config.toml
codebook_size = 1024
mask_prob = 0.05
residual_init = "none"
shampoo_beta = 0.95
merge_dims = false
epochs = 64.9
warmup_steps = 190
Rows from block 4, named by matrix and row number. Rows with one number belong to one channel. Each number is 128 + 32 x the weight over its row's rms, rounded and kept within 0 to 255. All counts start at 0. Numbers have three digits each. After the name is the row's rms in percent of the matrix's.
# convs1: first pointwise conv (model.blocks.4.convs.1.weight, 240x240x1), inputs 80-159
# convs3: second pointwise conv (model.blocks.4.convs.3.weight, 240x240x1, transposed), outputs 80-159
convs1.0 093:087154147076113193086158085122106130126095072130105073132176118176108113064143102221086101117104146133057090134121133102055129138127159125082158143082114094171102115102141132112135114114178117102125136128101123157173146121121126124083182155
convs3.0 091:171116146106190143091094077102102186156127154049183114085133165116210177093137112093148089139121143131180104182132169118101122095124126111108124113144067117126139073140141107080137104090082101042093131067108136134099142119146090102155113106
convs1.1 093:207096143110144141149075105056114172187030092117102044169133149113168118144124176155159051100116181071119165114160108162150085144107084107102098098168166111124146178120196115188115165113113074120120098107139119169098121129168109181149135132
convs3.1 100:116154167081138148137111099174129037153129137144108185104117156132143187140107120137106134123102154138079110147114156130131178164159174129158130131197136085070100139117143185129123107160103125150176158171165155155096103139181086155100156139
convs1.2 095:131166140096143111180139161157121122158162207110103129176103150158134125183142170123107118118153129142111142089094100103101126086142112135189134106185087133136102087119122161169127164171117184167130140095023089059157125134096110110121079103
convs3.2 094:176149113073151118130081092177175125064147083119136125138121103161136139193137132144099103116114109096153078101124112067093096158151113111160171131121112095090117177129119094081132083177122090121172177109109100167153096120129073119131122122
convs1.3 101:101145137114124161148187097124120128099151138158165128156135110096153075084159134079203150118075114157108095117077184106101122184120162090120120137100089140095089093153172112087173119103116169083156148154048135111114137133109148121125155071
convs3.3 096:249152155086097132123089131069183124123103069124100100118167114147114141109115071136174117086118127153119122145157080151126150112155121079099169124161130171151116109133154174094125142178141166131119066100162144100136201126162160117138149103
convs1.4 092:106138172130116107132159169122188116138121108134165093172108117100116113169114157105124090117147123122144066121164123128080101089103164115108163170148122115115144124122121136142142127123147062129115055145083117128090149118141101145110109136
convs3.4 100:157135111122172156158135112153179159113152127049170143167151114104136105155159093102122096154136087103186115120132109117118144079112069141123145079164169131122167126149092096136084101140142125170137082172139086132135090152170133140119128140
convs1.5 103:116124114116088153179155116162176154092104078117121129123141203166199123124084094125123093041120127111146161123124065050125165113140121121208171107139148145153120161135169148139117194124147137123137122128153114118098095106183135109160101162
convs3.5 105:175185148112090152115115136183089126152123147141119156121162153126109118153091174149124080127196220111134050165094122217137125132095103138077119104074121111069156124089088071118149134093121131188141146084081083115138084123177158160145136162
convs1.6 105:104076140128135110137112107100039114122141058152144092176115123134124081118130150108095102157135142102140098139204089105152100149114146173128146179078121173141150105141148084172087153121124106190099113118077110137107122170138128150166087069
convs3.6 110:123082145136152127128117122100079139081124013100144067148120125144110159117112141084121159112146163109105119154086133104124100118149133139127109120118121104107162074132128169120111130093131102129121132113033075116157142109101117089169112150
convs1.87 100:106105082139116109167156169184128138092105116141119151141100083118140139142119121141128122147144156113090141146150114112151187135129164116147108112136141159134132155102130117182101156149087153122125121084146124108205133194203150130200116112
convs3.87 095:088091121123099075095111169190106099145113115164135188132126083122108138145124140136147106159148125169099114122144135075146127111201151141152150142136100152152116102131109115127158167101086087108082103112154134124143185066151094152069099109
convs1.88 103:109170109139075082108086108101123091156137088072099132088097113126142127169123124109158130138150147120091094132112111139129152114134117144119132181102126114103144139095123088086145127143121255147140136145099111086153132135158094085099175135
convs3.88 103:068195115167187164110118136141173147169107169137150110141147046150079156105156135162099119108119164126097117203141145060089129161120116162159189086179061127125169168085116151149167141148094094148147106154100185107143128111123077102102154166
convs1.89 090:102132139124125126112153144130132064114145149121114137093118092095148112112164132144121201154118076102132096174105107107141105119134126111041171058166105199146110144167196149149205124101114100179159125117096181126161126142082146165161109154
convs3.89 087:132134134151110120173157169127185148147100098152145162082164143161102144129125174130150090146108111170103141133126137127134181141121156143109161147149120104144133133082130142155097133095131093142111073156080124163167090143180108145052124150
convs1.90 101:220170067108101122139208086096105184089129156159116098075085159089150137255153131113125148141158153111098148144131114117129138138154148090104142159015112083125115107125148159164097134141108142122081144094184125108097077174083146169115100197
convs3.90 092:096158115051209111116131151086127150216130150142143151097166143118114091141151146118115215153142108151117157136204142166151152065078103089078083127146099157148129147131130156119160098134111082117102084203173203118133176157144119182139152081
convs1.91 095:160150071075126127166142134148143107118131112150108111060091158117090172141170144150134158142122146149147144137149110149157054136135138101117157106124076168151115136128144093089107156155125160164135159103142083112106128165161104081127140116
convs3.91 095:112109069182113156191135102137125075105093146133167122168125112113127157157167119107140137125123072189171114145112120149107112190067120138124153196101187096089143204102115118230201176096121122100207115083107120146120130115126131138091156151
convs1.92 096:145104086120151151172140054161168096108174172125170135132167119158134161042122117123160157106093047085107089143092101183180117150133128126153154114109176140114138169123160098135131154096156158076172123117040125153106092094114093165121139187
convs3.92 093:178095090186139069133092128118101145091123121159121126161073107092083170137066113088108127133146108149132104112117091178134127155146135149056098115113124133109132172119114143119087118142118111066119141130124158095115118092185083132128153127
convs1.93 095:139141105084226168115159114102109090138100131159167095116105203153120130104105151135132097102106193024108146129114112119053167151150060069168175111119138161152141140130170147145123110103175145152098160107110138072133126152097073117065117112
convs3.93 096:166101156170114190126186165138116117121147139112120146150096101129102153139089162128187116170123117088193131140129096109146143142115117119173143116138100195121138148132081158074119110119129130105077138141125146163168117127121080178176128107
convs1.94 093:137078093135148103160181207169105124146152171109160133149163099098151144146097131117126114115142149113109128159149147115059145155073181123049135123075127165122139116140184099139097152082131121122116112163131163147086114126088104087133106094
convs3.94 093:112139151074109096108091127135097103108132139125151112162064112148162068117076162143076122113134110139134155154145107122134119075153091105147131120080117086135094160146147111131143151075071093144093160155123107187132086110121142146166085087
convs1.95 115:084111164160128125096146219155150173132089104157131105066136105155103101148086149121131144165158156094120181128147137117098131154080180144224170122128117158126105110098107128166152182125151173133127119128139130067099159118088071083162173135
convs3.95 116:098090102143142166104100080141096110166115104119137080133112235087121157102230091058153107114099133142045129159138184148119099134134115126105126121124150174123194134110145151075140143071105190074136200141146077091094063144124173081141139132
convs1.96 108:147145106075082126105143140128138126167137110120035153108099129113124165141131143057126103106194145161184124135101145152120123107093152147139105092136093164172148179149145110113136100100149150097114192067172147137126154167082185187141144113
convs3.96 108:114137092131136134169120148153055066121103114125170158063179066134076131175144127127142117084112117144094163123227147149118179104123123136117093113100160200089142181098178153145101166165128110011116138130119092130100097158156111117170110157
convs1.97 107:137191137160122139160121158132176118152121089102098148123120137161092119118134142149097106100150087119174119070103140088108154140097151154216130095081127219208156122127093175166141100142144121094126053116134136109120163055129142171089103120
convs3.97 106:124140097154092142084095131167047141117170133110127117133086150132115144104114139159105097182100095102197123125165120119128124094115146130119124191074127102127061083126119072145122127128217111148099130104127168126116119127120124133142117166
convs1.98 099:116123113162134108130128083172064098163158148074119124105155102115162137127129073156077115136197174175127166142130192140143206128123122073111156107108136120100188148139143208074149164104106118105129126089104153115126111157217173103119124149
convs3.98 100:172111113100066222175185107135137154106158097069138165129176155136080134118075158136117105160159104116075159094179135142132114147114130104135159169154147073134168159099158172115160069144131127182175060103138153112120105137181112093136127075
convs1.99 101:100147093072059125156082133148058105057077128090197159107137130146136119137078096123092126103123131157182108152168106097110123160105135121179135119109154175141132145152081102150131127098160205102117142160103124165183120144130095069106140166
convs3.99 098:122153112134129163125117138102080139098177097110117132093131152131093135072180133092109100113111127129152159113161091136095173151089131126111070058076103169135133137127124160133103085112090129123132130081123084124114130122074169097167141106
convs1.100 097:139108127125128154195142090103154000099111138096068107166204072159100142152184113160094099133125131077150069120126124126110102131111147130186110087131147065173128117131089125121156128119067144156169055124165100163152152135097107143166115161
convs3.100 092:178141169162124114073202141163138180134177049141154084153144168156119079159098153168173158064100130127136153167116169174109139169181127150136160138188139074125119132181168129160094138101194050154040119124119099121194086100116098099128142120
convs1.101 105:172147130098144122143142105104144123113135159153115133009169098105150102130111061097137132128121109126114183106190149158113158141126195096099064132101161107060142182148139067153128085149101150107156167082100109073130098146188143146098124137
convs3.101 101:172106200088104139076120089202153155141141106090187146130047136140136115108110116112138066180136074094078106134147196138132121149145094142132139107128188133100114111162152131161136109089120112162088187118124106102116131156112112205084113157
convs1.102 113:129172098127160134089223159078117104212103098109141150105108058172129140151122140075182129142200131125116134122235133142160105058129113152189120130129135102138114145172123150144143164110101126165168164110128159083183188147157152163130146160
convs3.102 101:099111155141099162117145099119158096125220112220177137163143112136108136117161155136099155092180146129068126135132096124191183111092164138115114121133116129127120095108124106094243169154166117117079092096121115142116162141118164161178167138
convs1.103 092:188109144098167131144104116158115140024166121192118090120127098136106104127125086133191165091139149105113123162108150154187169074139105077161122141105098069130072126114129153157117111164064137124103137085139136172182148132079138059099141135
convs3.103 086:123077134088129117129157175134169089135125128162089138125137101153168156153094171139128157091089099108132106084167160097157151117119140156154080085116124125061086117111183076149045028130083130114102131095141119122113112105149104086145126148
convs1.104 096:084076152102138141150128123144104076132061125099149133123134166106084188075097196104165126113120138122122120148129150139104157118169140163150150160114153145095131080164154106125148156113113125154140157088032117146126170139112108115118163118
convs3.104 096:134147140132118167143182201197171127122161096118226057141130155133127114111117135086127100134136149129143112114094109121115174117105120098113157144117095166182177117157149146170083094194140129103114144160148164111163127084120130157143170136
convs1.105 095:158133149147122092120121104095113131121088104096070124174138177130114135135115105085185169168132104075186156132161080173094169139152163090133165145084165213104069148129172130139106106113116128139143060144105181092156098180144150154110128119
convs3.105 100:094084125065084131092114145158166166112161105143123105096185039089106135133116128166095216207150123108134177164148137139137188145136108109148163136047065156123168171168123134150119161132102162125145125154061159176131135086118128156072157146
convs1.106 097:170141148092140165110124181159152091124137085170129179115112084143149147146135151164137136126101148126130216137131114118068114158105109121160121138058136146142124105132120103158116087143133100189167141151135113105116066136180193116103089118
convs3.106 110:131110097031162090138087159138077120137059160111192072185158129138084094135082110149134117131087107162123227133105112213141132125134102122131147177116143089080158144128082174090120150118083163134076058171114155136177116170138118181139152101
convs1.107 089:102146117166131176115104159127111139081166136169127132138157099170127137188162117156079184128126164133162155145109102143105119117147103155141125093083106145103074135124072106101162085123111106133108085113098095130167143123210213091086182190
convs3.107 094:174101087134132100100174134160116103117142127079092120071115107151153137114061085110155127134113150119052122129129118114134138081129101137118161104113125117190149104080129105118124188122080093038105131109190132071127061091091077087110158188
convs1.108 097:131125129140147175085127095123124167115148100130118132125146127145134111126153174119199150138103123118113163130082115120135083144053132152099085106128082140126167181133146129113142146132100140118122119121074123105083150138232168104124156129
convs3.108 104:119124033152146109112070149124135150108121103131108124068118160127143098075124125170093115118101132138145142156132146144085127112126172121142182130016140071107110132117142105085132106127141063060105146052169116082148151142113130138166178107
convs1.109 103:106046108187183127131163134119124143146112138140170090176128112135140120133163141115121071142150109108173125142151128118236114099135149134153141143129097116129098113157176118122159184139111098129062110117145112173088152141106110249077148140
convs3.109 106:125075179129162175126165155144204119125112103127153142130108159137125128140046126066106137143114132105172067127117124074139123068102113093159148130143139103085165139112101136161092137091141137102131121100103133119118067151136112134126185143
convs1.110 094:132104148095150158122176163124120115129171111094124066177125132123150134170134102160097139054133132128096163087119126086139121120136083153120166116155095106135111105122131131173131129116099120140174159153072141084095155151132117112068175105
convs3.110 099:163119108145204123148117112099122112082115136100058066129122144124101156134127163176101103145098151072149164092126174119114091123155162120116122085102082112138125169120103114110139110115183163077128142107106110184116114094115136213098121082
convs1.111 095:101111123090155163097034160146111134116182065214139103099086169131125113104178200133153192151127151128073089159131144196102111149119175034102146225121085093107128152097138143138145135095110137115112152133162167117124099104106157112153146169
convs3.111 096:141099121117065117072146133087086109103120051136119089126155117131126169119082102147088110170130157087100133054177157114105079178155146153135144113158084147085159097147159105112118132189078101128157155104093101100089115140152129122134132169
convs1.112 100:150156148165138153102128127140147136111122062112116148122140144060121078159167056070115148175132130130136135145060130098108162142053105154116159158129128131089046109163140158082113144107123128075123153124143083151114117197086113124127100103
convs3.112 103:086108165169122081003120122116121126098171128113158113159147111160123128117170149195130122146116128111154113169126100186154126104206079108125137107201157157172212137142100180117164088126106107107181127118144121084110153121160177129098170127
convs1.113 108:134099108192179124161151122141101135177124122090178103041120192135124163154128119130193094115120137132136089154106158069100164097138126103175145139130129116092173128152091099195115104108102135180166153097100130140091077103162122109161149168
convs3.113 109:136094159094129218113175133148110147149125148127173117026095081104153170172152104177133183154118123113139193141114164132172147064156135148157136145128132123064117143053152131169141126179111129116117162073102105127122103107103155131103117185
convs1.114 098:166150092167118189123096160112129147127103157098157121184143148097129088128110154178142100114138131052169103124153112147167133109145135154162172133142142131145164171106126139135116210169117165108175156082103162108098169138149079148120100155
convs3.114 115:141128147136121141098110148189180168220153165156122139129156151199186131180175203154131144156168153161151191124178108156145135102114161141162133103140194132124134153109153145123126133140125122129129182124175185155158151153124107171176157087
convs1.115 109:020049121125158115130152141154064118181135116148115117131109147131125126018098143057087083149062112076111103128170136123153146162155166220142135100130137087135115164143124117092129119155091123115066124066136125155135143101127127195214092126
convs3.115 103:143130100121044107136153147134159092153202170029122109095115186136126120162163156177120147102135106142109093030132164084154168131101142103106119130117121145111176120111147132144106114100078186150122146123103141125085145155150155130136074139
convs1.116 089:106105130097118125158071129156106090126112104122118096178138123156123134111130080175083148122128168102110093152107119089130173105173156177089149179099147144173139123114129088161141156130104148105118124130133156065041155125130133173160119138
convs3.116 090:114164129119168112140140099146177179143098135139146160135146090159142125178137207118104186138094165151126108133135147165118125130173176157111061166161127165085106179103141143132068098134128172136150125161171127128053116140141125103063116195
convs1.117 103:164099142060144110091150093115155157125123145092155172132121106146150096030088069115106141107116155116146138089125103145121190193150181137125113116103066130197153144160156121147059148134170175138073180138190137116092135083138133164134132072
convs3.117 099:066129131150115092092126136132144124097134130117115121172114119099155151151148098140130094118130111143083130133126130123117155128137088095137104092170173147167107104100151161117030169179155067189133144114093112078130185112175106139139171048
convs1.118 102:117166136117115164106086126191148099174117121131098162086112053112106116149126148099106158141125130086170129121134108083148184127179085175076129134104088120091096081133167125136128139158170191160091121128160131178051165135116115081150119153
convs3.118 098:123171123080146151049099167126131143137045108075095124110117139133175080069162080099140128119100094164143177144098111094139155095129174150103169106096124120086104165127110130148109127130147143165128126161137138115065105099121172161116154121
convs1.119 098:092185154074174144138096142197132043063158162118123158195128131131141098085096129139113140122149094144139142110137000087150082131107085136140163114105130128128147115156145110122162139138142133119172188124142150102156154095117159121101090133
convs3.119 094:081062131086112120133135086076108127122130189166107149099145143140167148134164135131160163110103171119153152099077212093087132147116128147113126116121135099127104157126065130121096134176166167115124140167131093191144143143173191111107096157
convs1.200 093:185152110105112148138158126116087145107137105154164136039153086137155082112146134144090134175160148183165157121121117124097121134102158130131097102176112158091075150147155133153130096126098136122094049066155137133108132113199133141073096157
convs3.200 087:158130122147121149163141152133124056122132168137101135075130155145156077141102149150196106147146157207092132147160188136150100117145148149064146157144151104187123162153114175102062138146101131084153134161170114158091145142107114136155140062
convs1.201 104:106194161138137103071078137104130077122121084086130154132124186185123098160044102138160107141127115164095154103124140133156126110159115212218156134123146139131150111158095135158151118135139134122164141133143100111119130146129095087096146155
convs3.201 111:068136149149218090139121162107151120088089150151159171087137104126117138188106147105098069070107131086116109165162113154144135131137114147072176170160177095119179097186157114125137131185151167108115089143095089119074156118144139107114137096
convs1.202 090:126097141104069143137129138154193147171114110123101120144131087152139108085130149177142154094129133112121139139141169105113153100109118120121101167081087123157121152154121165119102131131103178115140133142100113076079083161117081167118146107
convs3.202 099:119082079137089091144137209152116140114080115140112179195156122125156062129113163181170098121168149158109102127140134128122184145181150138194130167130192098067139156173147058135142133176138119121203121123181105168147166129083090116093115135
convs1.203 109:102203131106106112154105141135127116131125103124084174123092089210180107092178133119071125165148111080196123162095145071144124118076096157101147101076107158094129154124154165149114138184107140089128169120165161142140070151144093132115105136
convs3.203 111:094091100121084093131131091116138130132115165103138081044112128113147132124128108144134075175152146110133075158078088118134141110141134157133053152129143185121135071106126085136153136153091128195141097149162120138131123126160166059121086133
convs1.204 098:089154111146125108108161177109129087120143103182177160127120134106134101137119133150106120132164105120127095124138101165049106064110191173063173118122193107102130147109126111116129141114150137118095097167147141112104096142122122135147097178
convs3.204 090:091099180122144076173200133067141093049130127133168181091173070079136182164161134146096138170167208088142137123103101128126078135170123068145103139202098152132103092118114118109141138142120176159197146048162094147102130084144162084183110118
convs1.205 105:032163109093084109086132091136136086195123163083181134101058122124106132149157126098121115117170134113127100141154065190105148127135108186081138171185114122152141168162126139183089139143104160150147080099158143163132168117120151070099100151
convs3.205 118:036044073152136143132121094167150111135081159171154142064122115145097090160163111066155110171109113124125116150141101133139086157097109067088128153149107135085040124118174104093110044137108147094115099129118099167089161113144147091126133065
convs1.206 102:144182146084138116090112165134110087163090113171120143114113174096124129147153086129141143168112121102131106116139127143110152144219117122117109102014089195093134103162119072124160166087102112028126116139164165199163171088159134134129082153
convs3.206 102:153109159137110142128158102148130148099156142133172113091120052088124123155147141094113131142137099091164069078124154152173082199212114162153088145107093138128096058195125112138120117087159119161144083047149082086121145133143129174188147103
convs1.207 108:130159115139167116059147122154186136117164105099115110093140135189113145171153061165138115181152124143186119160165155111134144047104136109081100150096104149136133161162147197088155108182154138143124177132125107095115113119162097152140156102
convs3.207 102:140146155128127143191104142162105164185167137188108099103157087128081157129094138084167126137114193134133161113089181115111118148144141151218104143143115150149103209118133119150127139134107127171112103133103106176196124124117141166117118135
convs1.208 098:161105154121126128119093072149101131081124157115087150094197111133120137088088192103127154127205134098141158095089132077072128107081144188134158130109209103108179161105122141113139123108094126101132194113112142079134152125126181126125172103
convs3.208 100:101109132155108160104140137171163099102137156164146123193202136170147109102222147136139094085182107157181099133124118079109127019099144145140109108155092141133104176076148159146160146098085166221120103135184122105126141148093099149165126085
convs1.209 122:124207070143144144138122161162137099088173114183124172125095121136081138138171150145130135114159059150107138169146058094070156131047147096154095115110141135117146111122125144061153179117117148095149080140104183101111133128136125094175147154
convs3.209 116:123174149130149133085145161170114153140121125034134107066111141061122096130116115150141104180105084171119125130167148137149104136138213135080109119076114118153175082068118090097112102154102150107081062125139132125140147116173151106087199167
convs1.210 113:100095120122133129130186142174141158165098096138169104109115188168134135142096099164168098101148181092084094135144070072150171163112165123177122124046129103111105118120098159151141174214082121113154144156149138156069107105188141110142171120
convs3.210 105:074145203198162111142159064151135159083142171092126175116154094175158120142087079130178169152121119148053121130137143134196150192119113128183173146176114172111116095106144110190119114136090161111176149120181086125136140137160086160142189117
convs1.211 104:065127166112140089088153147113135136097109070113132139148126114109144087140068178080100156176207159116108130160097145154098106106108116085101076180114190174094161154109126171093119088124135195067047162112145150169197119084166153119078108125
convs3.211 100:172163150182156185114155166133106086147062130106081122113210111170171065121195089145131124119152085123108189079136049139166124114195101031146101112170117202145133167115118132144107153127114211140103127168148123133088141163136118189097116121
convs1.212 104:113117162150093111059139128118093135103119102147147130164147163160152117139066123134173087127071122055199123104105134145084131151137128186079176108077155158141111108088187112209133156139179135168122123143120123120138121139171089100135155102
convs3.212 116:118137120101122137158197104152143073104162205091148107131099055152112101170070123140148093074054131125123126149146106127186192133157090149130136082171142147106148082190122079121149143130118109146145161162187185127168132148123049084075122140
convs1.213 123:131142119089116186107113163076114131131099099126102135134085120179106091106144094116103094145115139141140119139114105145123173137179128164152128141176107099115152120160128116111163159148151125126121107094120161121144107183176114150140137177
convs3.213 113:083122097167125097110109125141096093152127105144116114165144128078142080140021123146100048116121117136144126116147155128140100110081097124135139156149150125137142100145178119124136094116143122065168087121057188146112121134142141192120071175
convs1.214 101:148137105116096150150169122150062180131150130082133128145148103157160107105142140114148155141144124128085089125136143141144081149107136184164134131104181155153108108090137149084129139129168084165154135131165090083084156168116114152127202122
convs3.214 100:190154131136185120081183092132108107138120107139154104163042118077117138174156177123151060123114073118133159179113085155112140149086138111081143161108098112151118132106194132084140149103096117111133129138146152139177129187149109102161169125
convs1.215 103:095029137198086146167140145153124207151165133098153144147136165148130114101133101150121104106087114145099142117111127088112114150153106083070132115149158107130141147123107127104162127158105120084070111121124128116056087168122105141150152121
convs3.215 099:193139125091142113146088119164160130173143110161124177092080141118074141078141154100176099142080145116097128114085116098097123100085129123128098128099200090127166132181141219105138158057112142078084142166136144106121059112147163115156141131
convs1.216 090:152155084108150109102148111116054072105167142140095168083118146166167120129170134138147117140153095155088080102158153077094080164105198069140146118140136194133097105129081115148137101130113146081094113086131116155128151132106190146132090194
convs3.216 090:110116089089089126101104109087168105107121082179133165133043101120152102123097120120131083116112096159096131096129121083114139167153111105094183109060161149131111128100109142088093158100130183088103064095063095095138152063145143142109145095
convs1.217 102:063136130079117153134170138085130196074213186149120166129120159135120110144106143124113137109180091100122176118127086093141104115136138093220136137120171150093161141146098123156124155090130143153100110179109112128120146082147130176133122126
convs3.217 110:122141148097161150137093165115120122106097128113154109198122142166164096139114186096127165140141100157140071086150127110135120179151123115140115147107137105093082139184132090092115114117141111146164135147105044141133193064078125070153107071
convs1.218 096:091099170102145145127170194162121135119093075124113151160086170179176077126167091103137114150119169096126120109097115128038164178083124104072090122100108129076158128086102128147154105156147123092177176103125154163137171081197137126122129146
convs3.218 099:102100132123089151173157130072138131188125087144182129073124125108127166116145113143205117116112097153166110156146104144081065167125126188175146130076131105067153120154153184102161062083141157104139183144132222139150126127071108163101104151
convs1.219 098:099185067077160186128167115117100139115176142124108081139070171145159158099110096131159144133143158053108210142120107142151189094114112158144056120132131131109116171126097166133129120114160169154119063119120132160126122123092107172113157124
convs3.219 096:139138153160212192110107111115130153131188112146140187147157148135162148128167191144141151157131123034128143152120104155099128139131148132135177109099109068177122074110113174191135167143187096155144137148167161122102083197077180177171150123
convs1.220 103:121123110085131166116149150146093175150088106171110168138127091115165121112090145199161086161148169170114100115188152119090086104168102083115106154130107163109144106156133157163123215104115154140105144139121177120093087106183161116095166144
convs3.220 096:157120140090103097175123130130147156121129094175128081121132127124100141120094123210199167073121185133065175099106156135082187108174115215190143146143115145153111177133157114197153117116101091110160158150118132101157135105089102130185110105
convs1.221 104:080175201112147157141083146183174118116184144162117130156080106137106113133132179121096158132176162086095164109119075099118146111116211134111149127160092159188134065120110118116118131137145129146148086101107104149118194131137125092132143125
convs3.221 098:182146120174122199175123144098123124116109128149133193049149136087123150119092109142111096080126138142156095046113120146124169160157028080092122148139099172122131195110150119072096145130160151085146132140090076079137144139144097147102137107
convs1.222 102:124070131138155083085112124138083076130097141119188117113183109140153157083079136119132090114140137132160108139116089077187150152153079107089131148148114130147135165196119119164083162092095134133118115050161130148119117099158077165154164146
convs3.222 101:182182130123094109171072167157149143126139165123176211141124149107163141139115116115135113140137107172150140086164128054126036144160148120148099141188127125068120125140148134106067070168115124130081138138199176174134111145111113122102087093
convs1.223 101:131121152166176155128110182131139078146156132076159146122132152159115129111090124162114112138154082127177153173129112106100152185144109134092109126085111114116106134142123143154086130142131128100148104166129140131100106188132072106171137122
convs3.223 101:191125158118125135144123149165185091152168160090115158074097070131114103155145109232134139143140079128082123143181177131181169106180142135146103152075085081074175141115166153175127093114082133108080093137155176129160102182100117123104133210
convs1.224 104:126107128122095164077183149160145086130114108097110133188159109157154113133152156123157090130123073128093090105085178082140159159102147184084151186098155112176157092128146154122146138126096145140143114109126158082020121125097124141093176129
convs3.224 102:127103086151151047170108094163097172108093042057146117185150107193186172111115124119201124093148149174059077148180119142153120102124154155124098080118149092111070096099138115115105159091116092180122137130087108153190116121078190147189183100
convs1.225 104:103138139087109173131140137079102111161069120113135128110086156124146113122079158106109072106143177146149106104127100148051095187138084135213089173098144109159130169095193182113138144075074071188098102179134122125108115062128139198120106112
convs3.225 088:145132126091162135097133071117127095127100161122095146054163140129131110107112158104140144148156139112075155163093119143070189142146172124124159163099151096164178135119118121088132141094110125150113135107140155140141118122165057135123155116
convs1.226 093:138178191157177125106158176115078107130076070127112127160157104134104138121076152115134120092096124122089133129048114069126161104107133126130127132129082122120138146122109160054147122105180107098118137130136113131174190071172115150108145121
convs3.226 089:128166124123132105123101107087163160133166105143120135105164166142099076152103120159207148094141160107133112140138102139102103127072127156143092113119107081128192097165114117116136156106109137074134148111165069129098141149191165144197173121
convs1.227 090:148176222068077126135149138104129155120130091131143150089177110124089117116146086124086135132110112177082121114106158156156098143174117161115149121104155132154078147158159086085077159166092090132146125118086143138096139192101135146094119133
convs3.227 090:088129111117125157151113166135145117144124081137090170140149101159169093125136067199128122144172115111116161133104169150141074155126150112144177192147137125111140097137148096116133142097100109134119084144086061185146121160156108081104160164
convs1.228 100:123122108106141169120142146130152130126112158145132110151123195176087150135097086127126091098068100108136102140180145126099160099138098146074124126171099113139124127089104140115122091106146143121150161104119157116094131145129038112136078087
convs3.228 106:135139100135130170153184143107136096106135136141102145099101133127108137093210126133091146109113157084110121135125113164072147103132123089096147120099104189117112143129148086164082141168115169076100078110166115049104083125096152156128174109
convs1.229 102:158177135113136146163122142129117132182132063136154114123107163186137125136127081086128137135148158146148140112128113121091172191154085118135133151178174110100149120129122142067146146173159125109096158150087130061107141117125120127068101116
convs3.229 109:124184082087084145136105112191115093136107148135174133123157155132113129140134126060078149121127099109129082133166146098125083053131165183174089132137096095110127164113137092212085186117099109155138140136122109117114172133157172075127126177
convs1.230 105:126144110117112093123165059193116103151131069105169116057136123128132047103133149096192148138166140094109084131168140102115130162128128093153120118160164133099129158145133173090102063134107066067143169142184102142101160135182140107138116080
convs3.230 107:178148112141127076095135139154163110125157117120122144034066139127118097104108100095095126128099162165120124111194114064061115088118093193101145077146155129175089118107132089109094151199068136083156131085079092120123130186124142084107117102
convs1.231 105:125139143169186067122105196163078156140111132131083126143121115138069204155176157118114139185155113111119195158143126156162145111155117138174135168075112140160130145122187134089134142164072150034121200156141102146126141179193141144131119148
convs3.231 110:185102160118163133143142127118105108141166118106148062152117073187081151125083122112142133153123147131117096090121125106087214180104084094096147120089066141137116150125129222141119142132136179125107101135157139129187089107193043137151109106
convs1.232 098:084137144120162165150083105083063158119085078134179160067112140146142139149144194100125177101167124188161140146156148135131161156111131091092127129134134178099115097095179106105135143123145113147146113100149124087114111204133145109090097103
convs3.232 098:138090076137130113120148094030123147149126159128137144123146085110107091175148116135143126130176139147167102176137100147158168103157113086105181060113082125151178146115173162148137112079076146105097139146142086139149126114194123023125169118
convs1.233 101:147120123123104116089136150190149131085183131104187165085168121093114187125132132083104166071125122157104106159167117122151098141191137144124142110125072108146099121118147125151173122099098133099124071118120135188111140140165125140128160112
convs3.233 107:136102150141115107159076109109147169151060124107067100116157100121130143134140159180158153146163117145121131151157189143155139140210132161108142125152103116108156159125134124128138136135100121096187099112080102144128179150148143143113133135
convs1.234 098:147159127143147131080141087132115110141149057068081127090118020132032114091107183153178047167134141127127143152132103086158170100132090098167153176130110112133160082116096091129120226179129129150110140141161153117078138101098093155075120137
convs3.234 104:194238167170111122090130151108114087118143071160065127157119153127137102134156116127162198168082077106148129111134110129099154094136131126098136108156151143138126131110160138152127029124164166161141060135099119123139122117151152147099122124
convs1.235 106:164115141146136112134108129123171118153132141180127112115160100115083091133112143084157131091150159127081118129120109078159180092145110118143101090114140108061127141131164115059099118119131114175154166158136156137179101114132106110149142095
convs3.235 102:184104136194158152068145097131139152151151132095081112139091166162117107140110141088153151126168175151125117133103083066142132186117124184123136115100123107106159120189068117113152138125112138159080144117110065124121135109155087108135179139
convs1.236 100:120087079073116143077162145117108125145117098129049086114181130132134106136178163185184092161134131106150201142108111077119098124059166125107108091072119162132170138109096081113126112129139167192135135195113096149135137075188143140145117148
convs3.236 095:106055155162131134098112114143187146047125136066093089143119129091107112118227094068095147077155148096204117160179125128159099165114125155083132073093124176131186127118057130178131105112137169138104125129092107105110163140148128102141077092
convs1.237 089:138123095088143108155081163164145137162140121175092106086127138113119098087125160121090174100131103114097149152115098105144121153092101118158166165124161128107123055108153139077177105136128075089108159159213107107170099140143153190163131157
convs3.237 091:147139170172156123118152179102139111091110119209141117067152188149128107097170087162161108160137089180143158094181175173110121149083175117078154089115140132169177121127141193096108076138124049081127192098121137124124098160108177188135167133
convs1.238 091:143141099184122097149076126155138150079110076166141124121178048166103155147144130168141092152095166137144152117118126150097135139174132131165084088111049180095088087148116104080096096133079150121099127090107131171135145104130204074097100131
convs3.238 099:101169156131113135196128130175084202128184157158132114148132150126139131108209130150117102180110119144149137149136115120152191116162104128153095116157179172144121091155122085155050182147137116160135180120118166140124133097216164140186124147
convs1.239 099:117171108191137182223160120044146128082142092165094141189138081185146074151156099148114142116126148101114118107093129145125104125133139109138132154172192147129102155131102080082145120136104176119176134135126132119145111145121106141112145185
convs3.239 110:145146061096196125091096117194089142151116153114160120164089087152105156113107120212148093092085154153153097145152135146139167104096175109125150135141155081221160155148108119152159116148056127171090100148122159155184122173076118120095168081